config.toml
model = "sound classifier"
depths = [10]
wave_channels = 128
wave_strides = [10, 4, 4]
widths = [256]
beta2 = 0.99
eps = 1e-08
final_lr_fraction = 0
Rows from block 5 of a small sound classifier, named by matrix and row number. Rows with one number belong to one channel. Each number is 500 + 25 x the weight over its row's rms, rounded and kept within 0 to 999. All counts start at 0. Numbers have three digits each.
After each channel's rows are labels from the 100 clips, of 14848, where the channel reaches its largest size: "responds to" is what is common among them. Only what is clearly more common there than usual is listed. The data: synthesized solo parts of chorales (CocoChorales). In brackets: how many of the 100.
# filt: filter width-3 conv (model.blocks.5.filt.weight, 256x256x3, each kernel summed), inputs 128-255
# gate: gate width-3 conv (model.blocks.5.gate.weight, 256x256x3, each kernel summed), inputs 128-255
# out: residual pointwise conv (model.blocks.5.out.weight, 256x256x1, transposed), outputs 128-255

filt.39:483506495521443514478480525527499509489540482514530510522498526516542506529444510462491504498512498497462506460546524513493473503491463537498523484509507496513475503509555483485501489492526525509548456526472505506493522516521503540477470488439490515482505506515482490492498510506484491544506498505480508500462525525500464499498508479537483471460481496483472462464538459480518465496473
gate.39:469449491465490501480467509523506509534496452470503484520474490514487492485487461490492517513552473511518466477475530498499499511489510516488531517466503510565495479412478463536438461496478505497496485507511455512453521511501475502484466555453479520445479493489503550465512500497473510524502500495503529526490501502484505513528490499471518483459515455494493480479502489474509529529491
out.39:473499482450459559442483509492519479511474483515485463511496506533510501483506502454496493498524498563454474474550528503522499519501480522485488434505442516562492509485503467532493478479480512536514491512457484486510492538482475541479493500452447505503499510523444460506510461500437471512494517470490486506472532515510499481501497485505517472443490509522490502496467487495505476476475
responds to: cello (25)

filt.157:480502474489520447515564480490486516534464515509513495487505542467484495495521482500483481500497508504513478518483503434493523498497550489523501536491502497483511492493460484498519499486474497449483551499536551494511475468509513426516484514542531487533520441504540485488506506503514516472512500493504500483526459522495530492477478535494473529552543512517518504524500507514451484470507
gate.157:489509495534486491511487534546518473464529502488547522542515509470496548506502528557479441472503494483517498523501493535525505529528515504505488522501544479524480525509502515528523451482509520528498483557502484528456550488501464537474521496472497498486480533506511534522503548588495491560484487547486516526498524450524508461495486515515499499487489473523466443499518485499550492529547
out.157:474496493493511465498542483501497468532474523521481460501512557476488511466505495466488497489496547526479476505533511425491540503498519472494486485475477498486493493494481481534519486453472487475498506492508532476508457517496513476520495513516500498531540452512505469476497472520489513467533506483508478505502462537522542507474479521502505488535526513548507507525487507527473480469507
responds to: trumpet (26)

filt.127:528527567522495504508485495456525510471531542533468486461494514503511490469524532507550508520460505458520524540497473506498495496525477468510476508489527534456470498545497548475513533488525490494523501433466499489522477499497488516561505501525514504558560537476488488502488503513523503485515459483488426482500517490485494505503513494491532512533479498483488525537481512522510522501514
gate.127:482482487555507498528488531561537465482505495489516478545515526494505573466524525510489452461503491512532491545520490513507504524527500490494473518500539472537484544502515509528536445485521511522488496564509490511461550521508475543502533490467505496468469528478519526522480552575503509535491494593490513536488509475519517482481493492521520510492488471519477472507487503525547478502536
out.127:529490568512499504510477477464500499477526555503456509460493482499507481490508524491577537537481499448487530506495453496502491503524468463506487498516504529434487497526503540483481552522517470505521493424454482485498471500492510505517503494545520494552543525471491501493491497465533497466519494485497445500513508503514467513494518494488510493516487489447505532504491492505507528506497
responds to: trumpet (26)

filt.22:503486455488525491508518494522510457521472490461495506528514500476483522511489520488444461470554487540458510459508490532514519540518515511509489492534455440520510515495522488514518462491471520527497489544514503500491496523488497514460548484472498509484461479500516499545492478496457493511464566513493535506527491509546523458454450520508483507479508507528509493488485464496502477494504
gate.22:448476473513496457503507499550492497493493493495505445504503530513508518492498469470464491466490499514537497547520515468475495500491506515512503524486553471529497499468494505515534459491507486484488521544523507522468550491541493490530492489497542475473470486502527522484492538524496502501507469545492541523473464523492529500499483485511498527527502476504498470464494499509506455479482
out.22:502514475491495498496506491502515430529467479478490479537496517482529521483493509471474467456541496604451497466528500504486482486487501490466486461497463456559517540486510481538521476487499536493505486519502486507494502532492502514456539489458468529488453486508491472541499471502470510512504535496490489521486504507530500511462513488496495491459513530521483489505476492485490470500488
responds to: note D#4 (28)

filt.103:506503504499509477519483560494529510522541530512487512476512511478474490466526555506494482513463483479519513509481508519539525528566521470537486522509516519488463500542477494518487499470506515507544503500489494468491486497447470494533498534520507472522512503489513500496467547521516501525469445485538497472535543478471516480485490506501545514523496483530503519534484486527506523520531
gate.103:475470495544489506524479513562522463473500493497524487555507508504519580483524514518501464466494483520533494529524485516493493503511490503477481515502541465525505550498521512522533465503518509518484493552522473511458565523521483547471534470450498483450454530476514533534480529547508518539496490599479516545472507468519504503492512483516505500477499472498472471494493503514553473508531
out.103:515472536510494516522478535496538515495513481482467510475505475509488482481520522508528519474469477499510522516478486543528476525536479448512486519513517474513480526524519487512511503497541487556520496509468472486482515520459467523506535483491508495475481524471499522539480535530516495530459467513513522510486537472462473503496521456494555541491461484494497498514485502509526516526518
responds to: trumpet (26)

filt.228:444510480462496518459505528517473516506499484473537499528498454497487513536503488517494512489513510483537466492509558493517522501481506594493585513496504504507508482477477465495466480504439491529453519513528510480496500491527517471515466522496487507487492469533493528470501507503491481499485492502527521484502466487494491495526500527524480483479524508510533510469532498498496499476502
gate.228:482479499523457523489468532550519491496518483512515491537496512524536532484479507489502494492498485530500488479526520506494469493505475514468491487504510489528475526487535483524504472488525519525518463537493471501475541539507474565460502494406466510452480530497487516500474523523485507569501491526488509523438535495499483513499524459513512474457492481495460461482497461486547490526500
out.228:474538466473522512444505497506429512496493528509522480522505494503488515533490492505483487510514523484524477494517528479497525488476534588521528469504486533469511450480475499496480483517448483483473502485550542490514475475533507464521457506523500506525530477555495477453488468468467464482507526483517500466538458510512533468514470530512464478488522496513522524467506501495490482448477
responds to: cello (26)

filt.36:519501528501516498524488416492500478471484498485500510513479480497506512498502479554522511501510498506516497519485456498454483470474490485485490493486505488498549510491500552494515512556508485478472515482518458551495509475534517515469528473522503505496486532474502528517522464485512520477544519519473492529476477479525492529507520499433459502518520501460503498501502535481499521511509
gate.36:483493483516484465523496551535506485512523493499554544525502522444489533497489512528468440494497476494496499485476514521530510530550532493514489550505525478519491526501490469515501473469494543490508487558517486514463530469479473511453500521482502486482482497494534526514517559566523524553477491530507523518507523473512508472483486526506479495508517479524473454508523471478502501543536
out.36:534499519532524482554497451502511461467500502473498521526486492487511518491474515527528493516510501480515492489486454512446473465507483476491484515462511495493549520488493541490507525555518509464473503483515464541473524483510510499472513473501487478494491518460509529519502515485520531493516503534455473520480492465550477550492513498480482483509508490414499487514494485476508530537515
responds to: flute (30)

filt.227:525527530477516518473532436476478504475487511490460468470518478514500463526472477497527530487506546505481526512518487490483487489461481506498514440486476501491500462483508533497513537510515421511475504473468523509570472504510522492529507471519513514533529500547465468495522438485465450467522515488492476484501462535501502498531496495482505512488473535489540516485493533498499499462467
gate.227:494506488527503454538500480546505451470495491490539515572500520458499552480511498554485446481513497518536481532484482485489497507514520487492484531464546488523503524485491526519541450500509499481481517547520481555458563477513487516466524487492504489492473519494524542507516512546511521512520510593454508586488493475547518487482488516476478499509526466488471459511510510493522490521534
out.227:508509486455508479465523457501466522508490518503470496485516495481484466526461482467491506521512509542452519475493528482490488493485519516525540449513462501474497446489500502487482524494487473485501484474475531492520456485506519469509476523532522515547538461563481458482513457466478467469505521452522479459537461565487521475496479532481489505501511499508529529474492481477470476458456
responds to: trumpet (35)

filt.203:498510501471496477480515518508482519495518495491508506484525479488480473555464491501489509496494516477486524494473535525519501519499509531555570493502510491495491466496494494496487512489493475518507500509485516505512505467497506472524470509515523496500495475556503505484517517514484448514478479500531524483518482518483502461521485515502501531496483499516527492441516494478498495487467
gate.203:512519554517474484489508494509456500454530485500540543510492515486521508520463457544529526499505533478516483502478506485477488486481493510486525511462539500509499487482495509503499512486513482473491538511485482553500519452521482513476479525485484498504512528523498522466574534534514501515563487519482487503467503500517478519544518519480460469508509495461483436514573525460516531531521
out.203:480510482488490514474483511540478522454505487502494495495502484523497467553486495472480511483505497514509537512482502518510484498509497523524558478500517497485474462509533490462499491507501476530512458516484518496498516492516510493530481486518523507499507488572466497477501493477481458499485484496491527473513484520453494479491482496494497527480490464498501518448511474500489476480432
responds to: note D#4 (28); cello (25)

filt.100:527549549489496508439521487474459504478550522513498516478518512480506474523463502496526535502504557468455502462519492494511503512508486513494504457490466523478451459504501500489490526459508471504521505485414524496536474486470490513506493520501479516547557512545449464470553485496490457494526513467487466464511512512508472493534499528503492476490455516486495486522525507487509516501493
gate.100:465448488484479488492458507526506508517492450483516497518475496503485501470487446508491507506518485510516468493473530488488492498494515496492524523443525505551495474420473464539466470494487495490491489519512440520450530496507476510468460549467481515449469503485507573450523522523489514525500484506499537532472506491479513516527493500464520485486519438507482472492501486469513525541501
out.100:540510514493459495428493504508493503500511476492500525511494517480520462538453517478518522521535527522427512449493527510512468511507490499507542470525489491512477486502516470513477518474504497500561487501397496521506482485481492528483474524481479530519517511553457486485546495493483462509514516452508483491493527523496483489498510535495500467461498505489486482511545486451503511530492
responds to: cello (26)

filt.239:479479473467513460509525468511495506556443458475508495519498461492482512518496471501484497494510480518521489495478534483479496470462544514523545515492489480514561497449488476507499498528477499484442528508563499507493497499524528449466484504509517479478472422510533526497494486491499515486486523505525540511499440521501513518493506499482473530510560489515546507476500504477457489489476
gate.239:494472485478512493478508505528501492500506490461483469500537488481468493510464501489463493465524505552456531486505513547522507545499519511528510480508493449549491486478514499533501490483505485541497473536492500503490511507485482508501525496479504527478459489532511499519517501525448450535470507526525538516526495508514539439513457509511531526466466487551515477464486484493520487496492
out.239:508525472458539452472508458505488483529482503450505490538488478461447516510466470550468478516533496528492482462489513498474502496480562491514509466526488472507524471445443492520470504515458490484456501484553499516492490473526519454463497514517509520492477443515532510500496473490477470481491518477537504486536442505521545468508480538490492497485541499503537505470486500476473502492509
responds to: violin (32)

filt.219:574515548488501502504494470454507517499511506553462517449483486510509456489493513494542518559443508503463548486479477509480487468488480455519500484508485520453505484536515520463499552519527476465527492433474499500526462490490525490510497496535515525539529503495488474493498462470516507474536481452501454484499504515498482528493532484474496507519496516471509521515489518484477527511489
gate.219:507472493493490481540469461501523485490481468491501508522450463514508508490510473520503495520515461502529490506473481500448468464477502489496498530482511489515546508472495512492494497550495509466482503483546448534468521498531506499448497496506506497462465508448528546500493477474518558491521501514474508535465480492510494538492515478464473500502547483461493503502492503466485517529493
out.219:521473555470469454508487496524514513531520510475460507500512488477485520479504518513556519508442509487493508496503551480485481487512501456536531477498512478473467509497483489579494542482500421511518525482458485474471464507500486504514460545509502503524495500512507512479483498534513485507516481484534488476484504520500513504496533482493536501514529489524515496510504498515501532514530
responds to: cello (25)

filt.73:532511518539470495517511498486523520481518528567475504452491509515542483507496520482510492521421479486477588514501484514484465482494468457524483490540503512463500518564538538452527529515570511481539486487483518501523496495503525502511503452524532459519515507491503468535463498486535505505509452500496473496489511519471472514471530458509501524532483524480488510505491499504485462492487
gate.73:512495474533496480547473526517549466494511489498505522518498526465498507468521558506472424502500464510488505514467478527512504524562518458516464526507519494507490543531503503509514455496502540496524496517499480510463521494482480507488536503506503493494486516455527511523475527518520522522485498514497503529508534468533518485440491498498513498509502471511466488526483478507506500527535
out.73:491508467482476497509489527487562517519504519526486504477501495517505499483501527487471443523435429536473555476506508536514475502523503459515452481536472484505496536564507493509523504511533529509545447509497503485503516515489495507477500489493503507503474488482500488560456501507509498533437476495515505494497537487460500482463509452503534527529486508534482505488462448499494475492495
responds to: flute (26)

filt.1:524536498494515476491610477488464498501489510495529528503514511448483493571468493525492497498513515499465518495485504493504510499486528509521510496534476485485521486514512505482519524500487494477480523499514557519539484450510529470467500476520521499528515459546518470511537482496511493491502540504522496481542476510537501473496489554506428508513512558504531490500530522478476481486502
gate.1:503478433499510438546503495494554507530481511509474483464494514505472479473515511474428449511485462523487530515473486504494505506508538456554482538499505494498508504510479500491509500505489533475520497502524499495486505496495506462520505507546534473502481465464543496516472506486509522490481481496507512507516484523488543492424472497491523539551510491528504521512442471519466481485486
out.1:521499491497478481449545507510490513531498519516527512513490549443516528510478481511489474534502523501482491473515538487502523505468534473494502492501488500489507495509486504557500495460494518453511489531509536517516455446499501492463475511492504489538541481555522479493523501534503497533522511490530474492517493498515544484509496546489483470514518507560492468506548510478505476504509
responds to: flute (25)

filt.209:499499517560486517519481503505503481477517500499547540530466519500521527480509494528520494507517494495523465495496481484492493489511488486433468524491515512501492529506502494500512484508510528484501484507508486513483514496514475550459510498466465519486510545445492516512515508519530551518524512513463482511465525445517480528498515498491469450500512492456448469536535500494527508532543
gate.209:473457462476521469532512490505504498548452461479500496514496479507484510502509475509475497497507470524522491502475525491481508483473542505515531531510498468521587515473492480499499502535477513489465532507602484504480501496521529464475490499513526472459453445478554535508484508484513534479485507513522552523511465524513525510484501489496477533518570496520534520477492505490459496495491
out.209:495489529545480511527530507470461488472495519506539520500502543490542501473480510504518513515496532459502470511492480473510523505512465500491468545437511523482496534513495483494521480463509533456518507511498494518512500474482497520516498493478471492509522535449519489480527530516518523496510475533463486511467529477536475523490501504502479452533488512510467477537528473499506521533519
responds to: flute (25)