A small sound classifier, trained from scratch: arch wavenet.
Rows from block 7 of a small sound classifier, named by matrix and row number. Rows with one number belong to one channel. Each number is 200 + 20 x the weight over its row's rms, rounded and kept within 0 to 999. All counts start at 0.
After each channel's rows are labels from the 100 clips, of 14848, where the channel reaches its largest size: "strongest on" is what is common among them. Only what is clearly more common there than usual is listed. The data: synthesized solo parts of chorales (CocoChorales).
# filt: filter width-3 conv, dilation 4 (model.blocks.7.filt.weight, 256x256x3, each kernel summed), inputs 128-255
# gate: gate width-3 conv, dilation 4 (model.blocks.7.gate.weight, 256x256x3, each kernel summed), inputs 128-255
# out: residual pointwise conv (model.blocks.7.out.weight, 256x256x1, transposed), outputs 128-255

filt.126,209,170,191,186,183,195,192,146,194,211,238,201,201,208,177,186,203,203,216,162,196,195,192,189,177,181,185,208,190,192,222,238,178,207,194,193,189,185,199,217,203,185,208,203,207,192,201,199,211,178,207,211,290,187,184,161,187,204,216,153,193,192,200,217,194,219,141,208,196,142,227,173,223,193,193,178,209,177,183,235,181,182,202,176,181,216,196,205,227,180,210,196,211,185,197,236,206,197,199,188,206,225,194,244,193,192,209,192,215,184,204,180,200,173,172,204,173,197,151,181,200,188,183,162,223,206,233,194
gate.126,205,172,226,211,183,236,186,222,209,189,181,228,219,189,181,215,217,206,190,206,215,233,232,209,209,209,187,208,245,237,202,180,224,186,207,179,197,224,230,183,194,204,179,165,181,207,159,223,200,207,194,208,191,214,209,199,213,187,204,202,224,201,214,202,211,174,224,210,205,203,192,234,171,212,206,209,213,186,178,196,168,186,167,186,221,198,203,193,189,203,214,229,224,218,210,202,199,199,201,221,202,189,161,206,211,183,173,240,239,242,174,213,186,187,191,214,227,195,209,186,214,233,248,192,207,191,204,233
out.126,201,188,200,191,163,207,181,175,180,189,226,207,219,237,184,200,169,171,206,210,205,202,203,199,169,175,160,173,204,183,199,183,179,185,180,201,207,213,217,233,173,161,188,240,186,183,200,190,158,184,202,210,226,218,160,177,165,228,236,174,216,207,209,235,182,219,216,202,183,163,203,196,179,186,221,189,203,196,212,236,201,210,192,205,189,208,204,213,224,191,188,175,220,189,167,220,218,186,205,211,165,183,170,202,201,196,222,189,244,218,193,181,237,205,196,217,201,239,201,200,177,187,195,211,234,191,176,203
strongest on: cello; tuba

filt.132,180,191,203,163,213,195,177,216,200,192,192,206,234,197,226,205,167,170,173,223,212,192,181,208,179,224,199,183,206,213,190,177,210,198,196,187,210,213,220,169,211,223,206,208,215,218,216,200,181,199,175,204,171,182,171,192,179,184,220,186,205,182,186,169,204,192,229,178,196,234,138,206,118,212,184,204,167,252,200,230,231,202,203,236,222,176,225,203,177,171,179,182,221,196,175,173,199,204,161,231,204,180,227,175,212,196,224,183,197,191,207,214,224,198,202,209,198,232,227,235,203,188,211,232,170,200,165,214
gate.132,186,175,200,224,203,204,226,205,210,206,188,181,203,204,183,164,247,214,233,194,200,184,195,226,184,229,188,225,198,205,184,205,205,192,227,154,222,182,207,198,214,225,204,198,212,200,173,204,250,152,232,201,233,212,222,176,169,188,235,202,179,196,187,198,202,164,232,215,221,175,221,169,222,188,192,179,202,189,200,231,185,185,185,170,180,209,180,222,253,199,224,239,245,222,240,209,214,200,230,197,216,228,192,202,166,221,207,218,218,205,222,207,185,183,199,235,174,199,188,184,237,220,231,208,207,222,227,246
out.132,206,231,216,179,192,182,202,212,185,184,201,205,224,185,183,217,193,217,166,212,196,182,201,210,218,229,186,211,220,198,179,191,211,181,180,211,196,233,181,190,186,193,192,182,201,210,188,222,186,304,199,193,151,193,165,196,206,218,203,180,248,214,207,179,223,181,194,173,197,194,182,211,168,187,217,211,199,190,194,203,232,213,199,233,211,187,194,214,191,217,195,177,206,205,205,194,197,204,182,248,167,186,195,177,203,194,180,200,200,223,192,210,178,198,212,199,240,162,204,179,200,213,257,192,174,193,210,202
strongest on: trombone; oboe

filt.75,225,205,203,190,190,203,196,178,181,210,191,218,172,213,174,200,188,192,193,187,164,219,197,166,220,168,170,198,201,229,211,212,202,191,200,227,201,176,193,231,176,148,180,179,195,203,209,223,195,183,215,202,213,202,168,183,218,217,159,190,225,224,209,185,197,189,187,182,186,185,228,211,230,203,230,214,198,198,188,190,194,206,211,175,194,201,210,187,217,183,223,180,172,197,184,193,204,193,200,193,198,183,193,194,230,180,191,205,248,194,192,170,187,202,179,195,184,175,205,197,164,204,200,181,206,203,201,164
gate.75,202,182,186,168,219,169,204,204,206,185,209,221,227,199,200,179,197,213,190,190,180,176,153,180,203,197,176,229,180,190,215,200,176,200,204,218,194,141,226,225,216,218,211,203,244,194,233,206,214,207,198,202,202,210,169,189,159,195,205,157,214,198,176,208,186,191,198,186,228,183,202,202,181,165,175,205,165,192,192,223,228,224,181,200,185,170,212,240,223,190,211,201,202,203,198,197,162,196,188,267,220,188,228,197,182,179,233,184,218,186,231,184,206,217,207,230,193,240,221,221,202,189,204,190,184,209,217,202
out.75,217,206,243,238,213,251,169,221,194,214,195,199,196,201,212,197,195,194,206,219,188,211,201,196,228,188,217,168,240,236,214,208,180,211,206,213,175,196,209,227,204,206,206,204,213,202,197,192,225,201,197,210,206,224,240,208,235,171,208,233,196,222,218,224,245,224,262,200,196,207,212,220,214,191,202,197,207,206,229,194,202,206,203,184,209,225,198,197,173,229,193,226,171,212,170,201,164,208,217,163,191,204,202,199,203,183,216,176,205,199,201,239,203,229,178,181,208,221,210,216,167,189,122,206,230,233,201,209
strongest on: flute

filt.6,191,216,221,206,222,227,197,222,194,184,175,206,203,185,205,217,183,161,186,229,210,228,211,197,206,216,187,201,233,247,188,195,259,203,216,194,236,245,191,172,198,216,192,171,192,208,169,203,174,197,190,207,177,196,194,202,214,205,196,209,221,196,215,171,216,176,239,186,188,229,177,245,169,229,193,213,200,226,212,192,208,195,221,220,237,193,210,178,160,200,210,192,201,186,182,164,219,210,195,196,177,195,203,173,228,199,196,219,237,208,193,215,205,224,203,188,223,196,220,214,206,205,265,229,201,193,163,222
gate.6,221,195,224,220,202,203,221,214,204,185,193,186,191,200,206,192,238,236,218,186,180,194,211,242,201,211,202,278,230,204,205,182,194,160,223,189,205,192,199,215,200,214,193,197,201,192,172,199,225,211,210,202,197,225,227,208,196,211,201,209,213,215,211,202,201,175,217,193,235,182,228,198,206,181,204,204,212,167,200,196,195,196,168,188,189,225,171,204,238,224,202,224,212,235,235,204,192,203,234,201,201,213,185,206,159,218,190,221,210,230,209,204,173,193,213,218,212,184,205,190,222,226,220,182,212,224,229,248
out.6,190,188,191,184,190,195,201,246,186,207,190,196,194,185,189,212,205,184,193,195,211,200,198,196,223,183,183,188,191,185,176,208,200,226,168,240,207,187,213,197,197,214,211,181,220,201,204,223,185,260,183,195,215,196,196,196,238,193,187,212,186,183,205,206,207,208,202,208,194,191,209,254,192,201,201,228,209,223,210,186,224,223,193,202,195,194,223,164,192,192,209,198,215,183,190,193,223,183,200,207,216,219,189,195,263,219,231,199,167,191,216,183,200,228,204,196,182,206,217,224,153,191,169,173,160,185,196,169
strongest on: trombone; oboe

filt.223,208,199,202,161,212,218,158,180,183,183,197,221,207,198,187,199,158,165,182,206,188,210,187,148,206,190,174,182,206,240,220,223,211,205,186,207,188,191,202,197,198,195,202,187,201,202,197,214,175,180,180,240,195,180,142,168,199,195,200,173,213,192,193,177,200,204,178,171,174,199,188,210,171,229,188,202,205,211,182,216,208,192,259,205,220,197,216,174,193,155,219,170,167,163,164,194,201,214,161,208,192,185,216,204,214,181,203,201,252,184,203,174,231,198,180,192,194,196,202,218,188,190,204,196,205,222,198,182
gate.223,223,202,232,234,200,186,215,194,184,196,198,188,159,221,204,179,222,232,217,174,186,176,201,216,187,182,187,262,222,202,209,195,203,181,218,198,219,171,185,215,189,192,189,199,201,189,185,195,224,180,235,205,204,209,211,191,179,235,203,204,203,209,212,194,187,181,217,200,209,168,263,180,227,155,210,183,210,182,207,202,205,204,166,193,189,234,188,212,245,196,224,209,223,229,210,210,230,186,225,180,188,219,189,194,165,212,200,209,217,204,225,176,177,187,208,206,185,168,174,173,214,230,223,169,217,232,243,223
out.223,190,210,190,187,192,215,195,213,190,204,194,199,204,179,195,210,190,186,194,205,214,225,196,192,224,211,208,181,195,205,182,199,195,227,178,219,215,200,224,187,217,219,211,254,222,214,202,210,179,252,170,204,222,192,194,207,223,190,220,218,193,184,199,210,239,226,185,210,199,203,173,235,176,209,190,219,202,228,198,204,231,227,162,201,200,189,249,184,173,202,202,179,211,183,190,185,202,188,180,222,209,199,223,191,234,191,227,180,186,201,205,195,245,227,176,207,191,216,212,254,175,197,191,199,169,181,170,174
strongest on: trombone; oboe

filt.106,204,199,198,205,177,199,198,171,207,241,205,217,147,223,179,208,198,184,208,206,175,217,211,205,220,167,189,201,197,177,212,187,182,185,220,217,212,208,192,246,186,142,189,187,180,210,223,217,189,187,238,204,213,190,184,192,220,243,187,193,195,212,235,197,199,209,166,230,199,193,230,189,235,193,218,193,222,199,193,191,182,203,193,178,174,233,214,194,208,188,190,208,199,182,174,241,201,171,226,181,205,203,174,207,205,178,190,187,231,206,177,194,208,207,186,174,172,183,185,172,159,199,176,176,239,189,196,153
gate.106,194,212,206,213,196,205,200,224,231,184,173,214,206,196,208,202,254,235,200,210,190,206,216,237,222,218,201,230,207,210,184,166,200,157,228,179,204,208,220,198,204,212,181,187,204,216,191,220,228,216,214,197,182,226,223,215,203,196,190,208,215,214,209,202,213,162,240,200,231,209,199,213,194,193,209,210,184,189,185,192,201,212,138,195,210,192,202,213,207,214,203,240,212,245,220,190,177,189,210,224,208,172,185,193,188,191,184,214,219,230,197,232,172,210,210,220,224,200,221,201,214,246,228,206,197,196,199,247
out.106,201,195,191,216,215,202,189,189,201,198,241,214,193,236,188,186,202,203,223,191,209,190,192,202,181,190,189,220,208,199,213,203,211,186,215,207,200,202,183,216,191,188,219,146,201,189,219,179,207,223,192,231,163,190,176,192,169,196,200,175,200,193,193,187,205,162,193,196,223,206,194,180,180,162,183,173,204,168,197,160,211,207,199,209,198,213,178,233,230,185,192,220,196,201,180,196,249,215,199,249,168,227,225,215,170,225,207,182,209,242,211,185,213,183,190,227,209,210,213,201,219,187,189,214,236,189,186,231
strongest on: flute; tuba

filt.173,189,161,210,196,220,187,216,197,173,223,205,188,218,171,185,197,149,153,189,215,210,212,190,201,162,226,188,174,208,212,181,188,214,266,206,200,228,208,198,176,181,205,193,200,205,182,207,200,187,175,219,176,221,210,205,178,205,194,236,212,210,203,205,177,216,189,218,196,190,184,183,190,200,241,206,210,201,239,216,200,210,224,231,180,183,190,201,208,213,201,195,193,223,188,201,181,221,201,199,201,213,212,188,179,232,193,224,221,189,202,180,192,241,252,207,205,180,213,210,219,207,166,214,235,191,202,193,209
gate.173,179,163,197,208,196,204,230,177,233,198,221,218,211,226,202,207,197,201,181,191,198,214,187,204,161,248,219,209,200,194,206,157,171,174,239,205,234,191,202,210,216,224,215,236,206,185,222,191,253,181,234,220,194,176,212,214,189,195,202,193,202,191,198,209,214,199,207,204,217,180,175,172,203,205,188,186,196,228,193,221,212,214,163,188,188,206,147,222,239,190,167,237,220,226,223,211,177,134,204,214,212,195,198,223,177,176,201,204,192,207,187,216,227,221,220,204,176,216,191,217,224,190,205,231,201,217,214,225
out.173,224,212,254,213,207,214,213,227,207,231,191,200,216,222,210,220,189,196,199,202,199,209,202,192,223,213,197,205,230,225,175,176,190,175,200,217,217,185,205,221,207,222,194,221,206,211,206,214,216,237,215,205,182,187,195,210,217,190,187,220,229,207,211,208,205,230,243,166,197,219,189,255,217,217,207,225,199,251,205,226,223,215,189,195,187,207,210,216,205,207,176,208,191,236,209,193,187,169,213,226,216,161,220,206,244,170,195,205,201,207,176,222,204,227,216,203,215,212,185,212,214,183,196,225,176,223,234,196
strongest on: flute; trumpet

filt.254,175,171,212,216,205,193,232,201,188,211,203,187,188,191,184,187,195,148,206,200,201,209,193,230,173,221,189,214,210,201,152,184,211,207,258,189,272,214,196,180,188,211,196,203,200,194,198,199,220,149,249,178,217,198,214,178,186,215,221,214,193,191,207,168,204,162,245,206,218,187,204,181,211,209,212,188,193,227,213,197,206,217,177,184,184,209,188,217,226,196,185,227,239,197,206,185,215,165,252,192,217,223,165,174,189,205,218,202,204,203,182,201,217,236,209,204,176,209,203,200,199,181,228,235,209,198,188,212
gate.254,194,210,201,213,171,185,183,210,238,220,191,217,185,219,190,198,229,213,203,232,215,183,200,205,222,179,201,210,191,193,187,189,215,188,207,209,209,199,222,210,223,196,224,198,209,209,230,216,202,200,225,190,206,166,193,199,210,189,212,205,194,161,211,197,201,208,198,238,191,206,207,198,209,174,192,177,204,202,182,213,188,211,180,202,196,200,236,210,201,191,224,242,240,196,167,238,192,174,212,224,214,200,199,208,202,190,205,171,206,190,212,220,201,213,193,193,194,223,195,167,198,239,193,187,213,187,207,201
out.254,201,160,208,196,202,196,214,195,204,209,201,222,214,212,191,206,194,209,204,223,195,176,192,216,188,229,227,224,200,193,168,183,215,172,204,199,221,201,211,198,212,206,214,179,203,187,230,207,220,230,197,193,157,189,202,202,202,208,199,200,217,184,203,182,202,156,223,210,196,208,184,201,173,208,188,198,194,201,195,195,209,194,199,221,182,191,214,225,196,202,178,208,239,215,207,213,180,224,218,245,197,187,211,187,178,199,201,191,219,228,184,212,203,204,205,211,220,221,188,187,249,189,224,233,204,183,218,237
strongest on: flute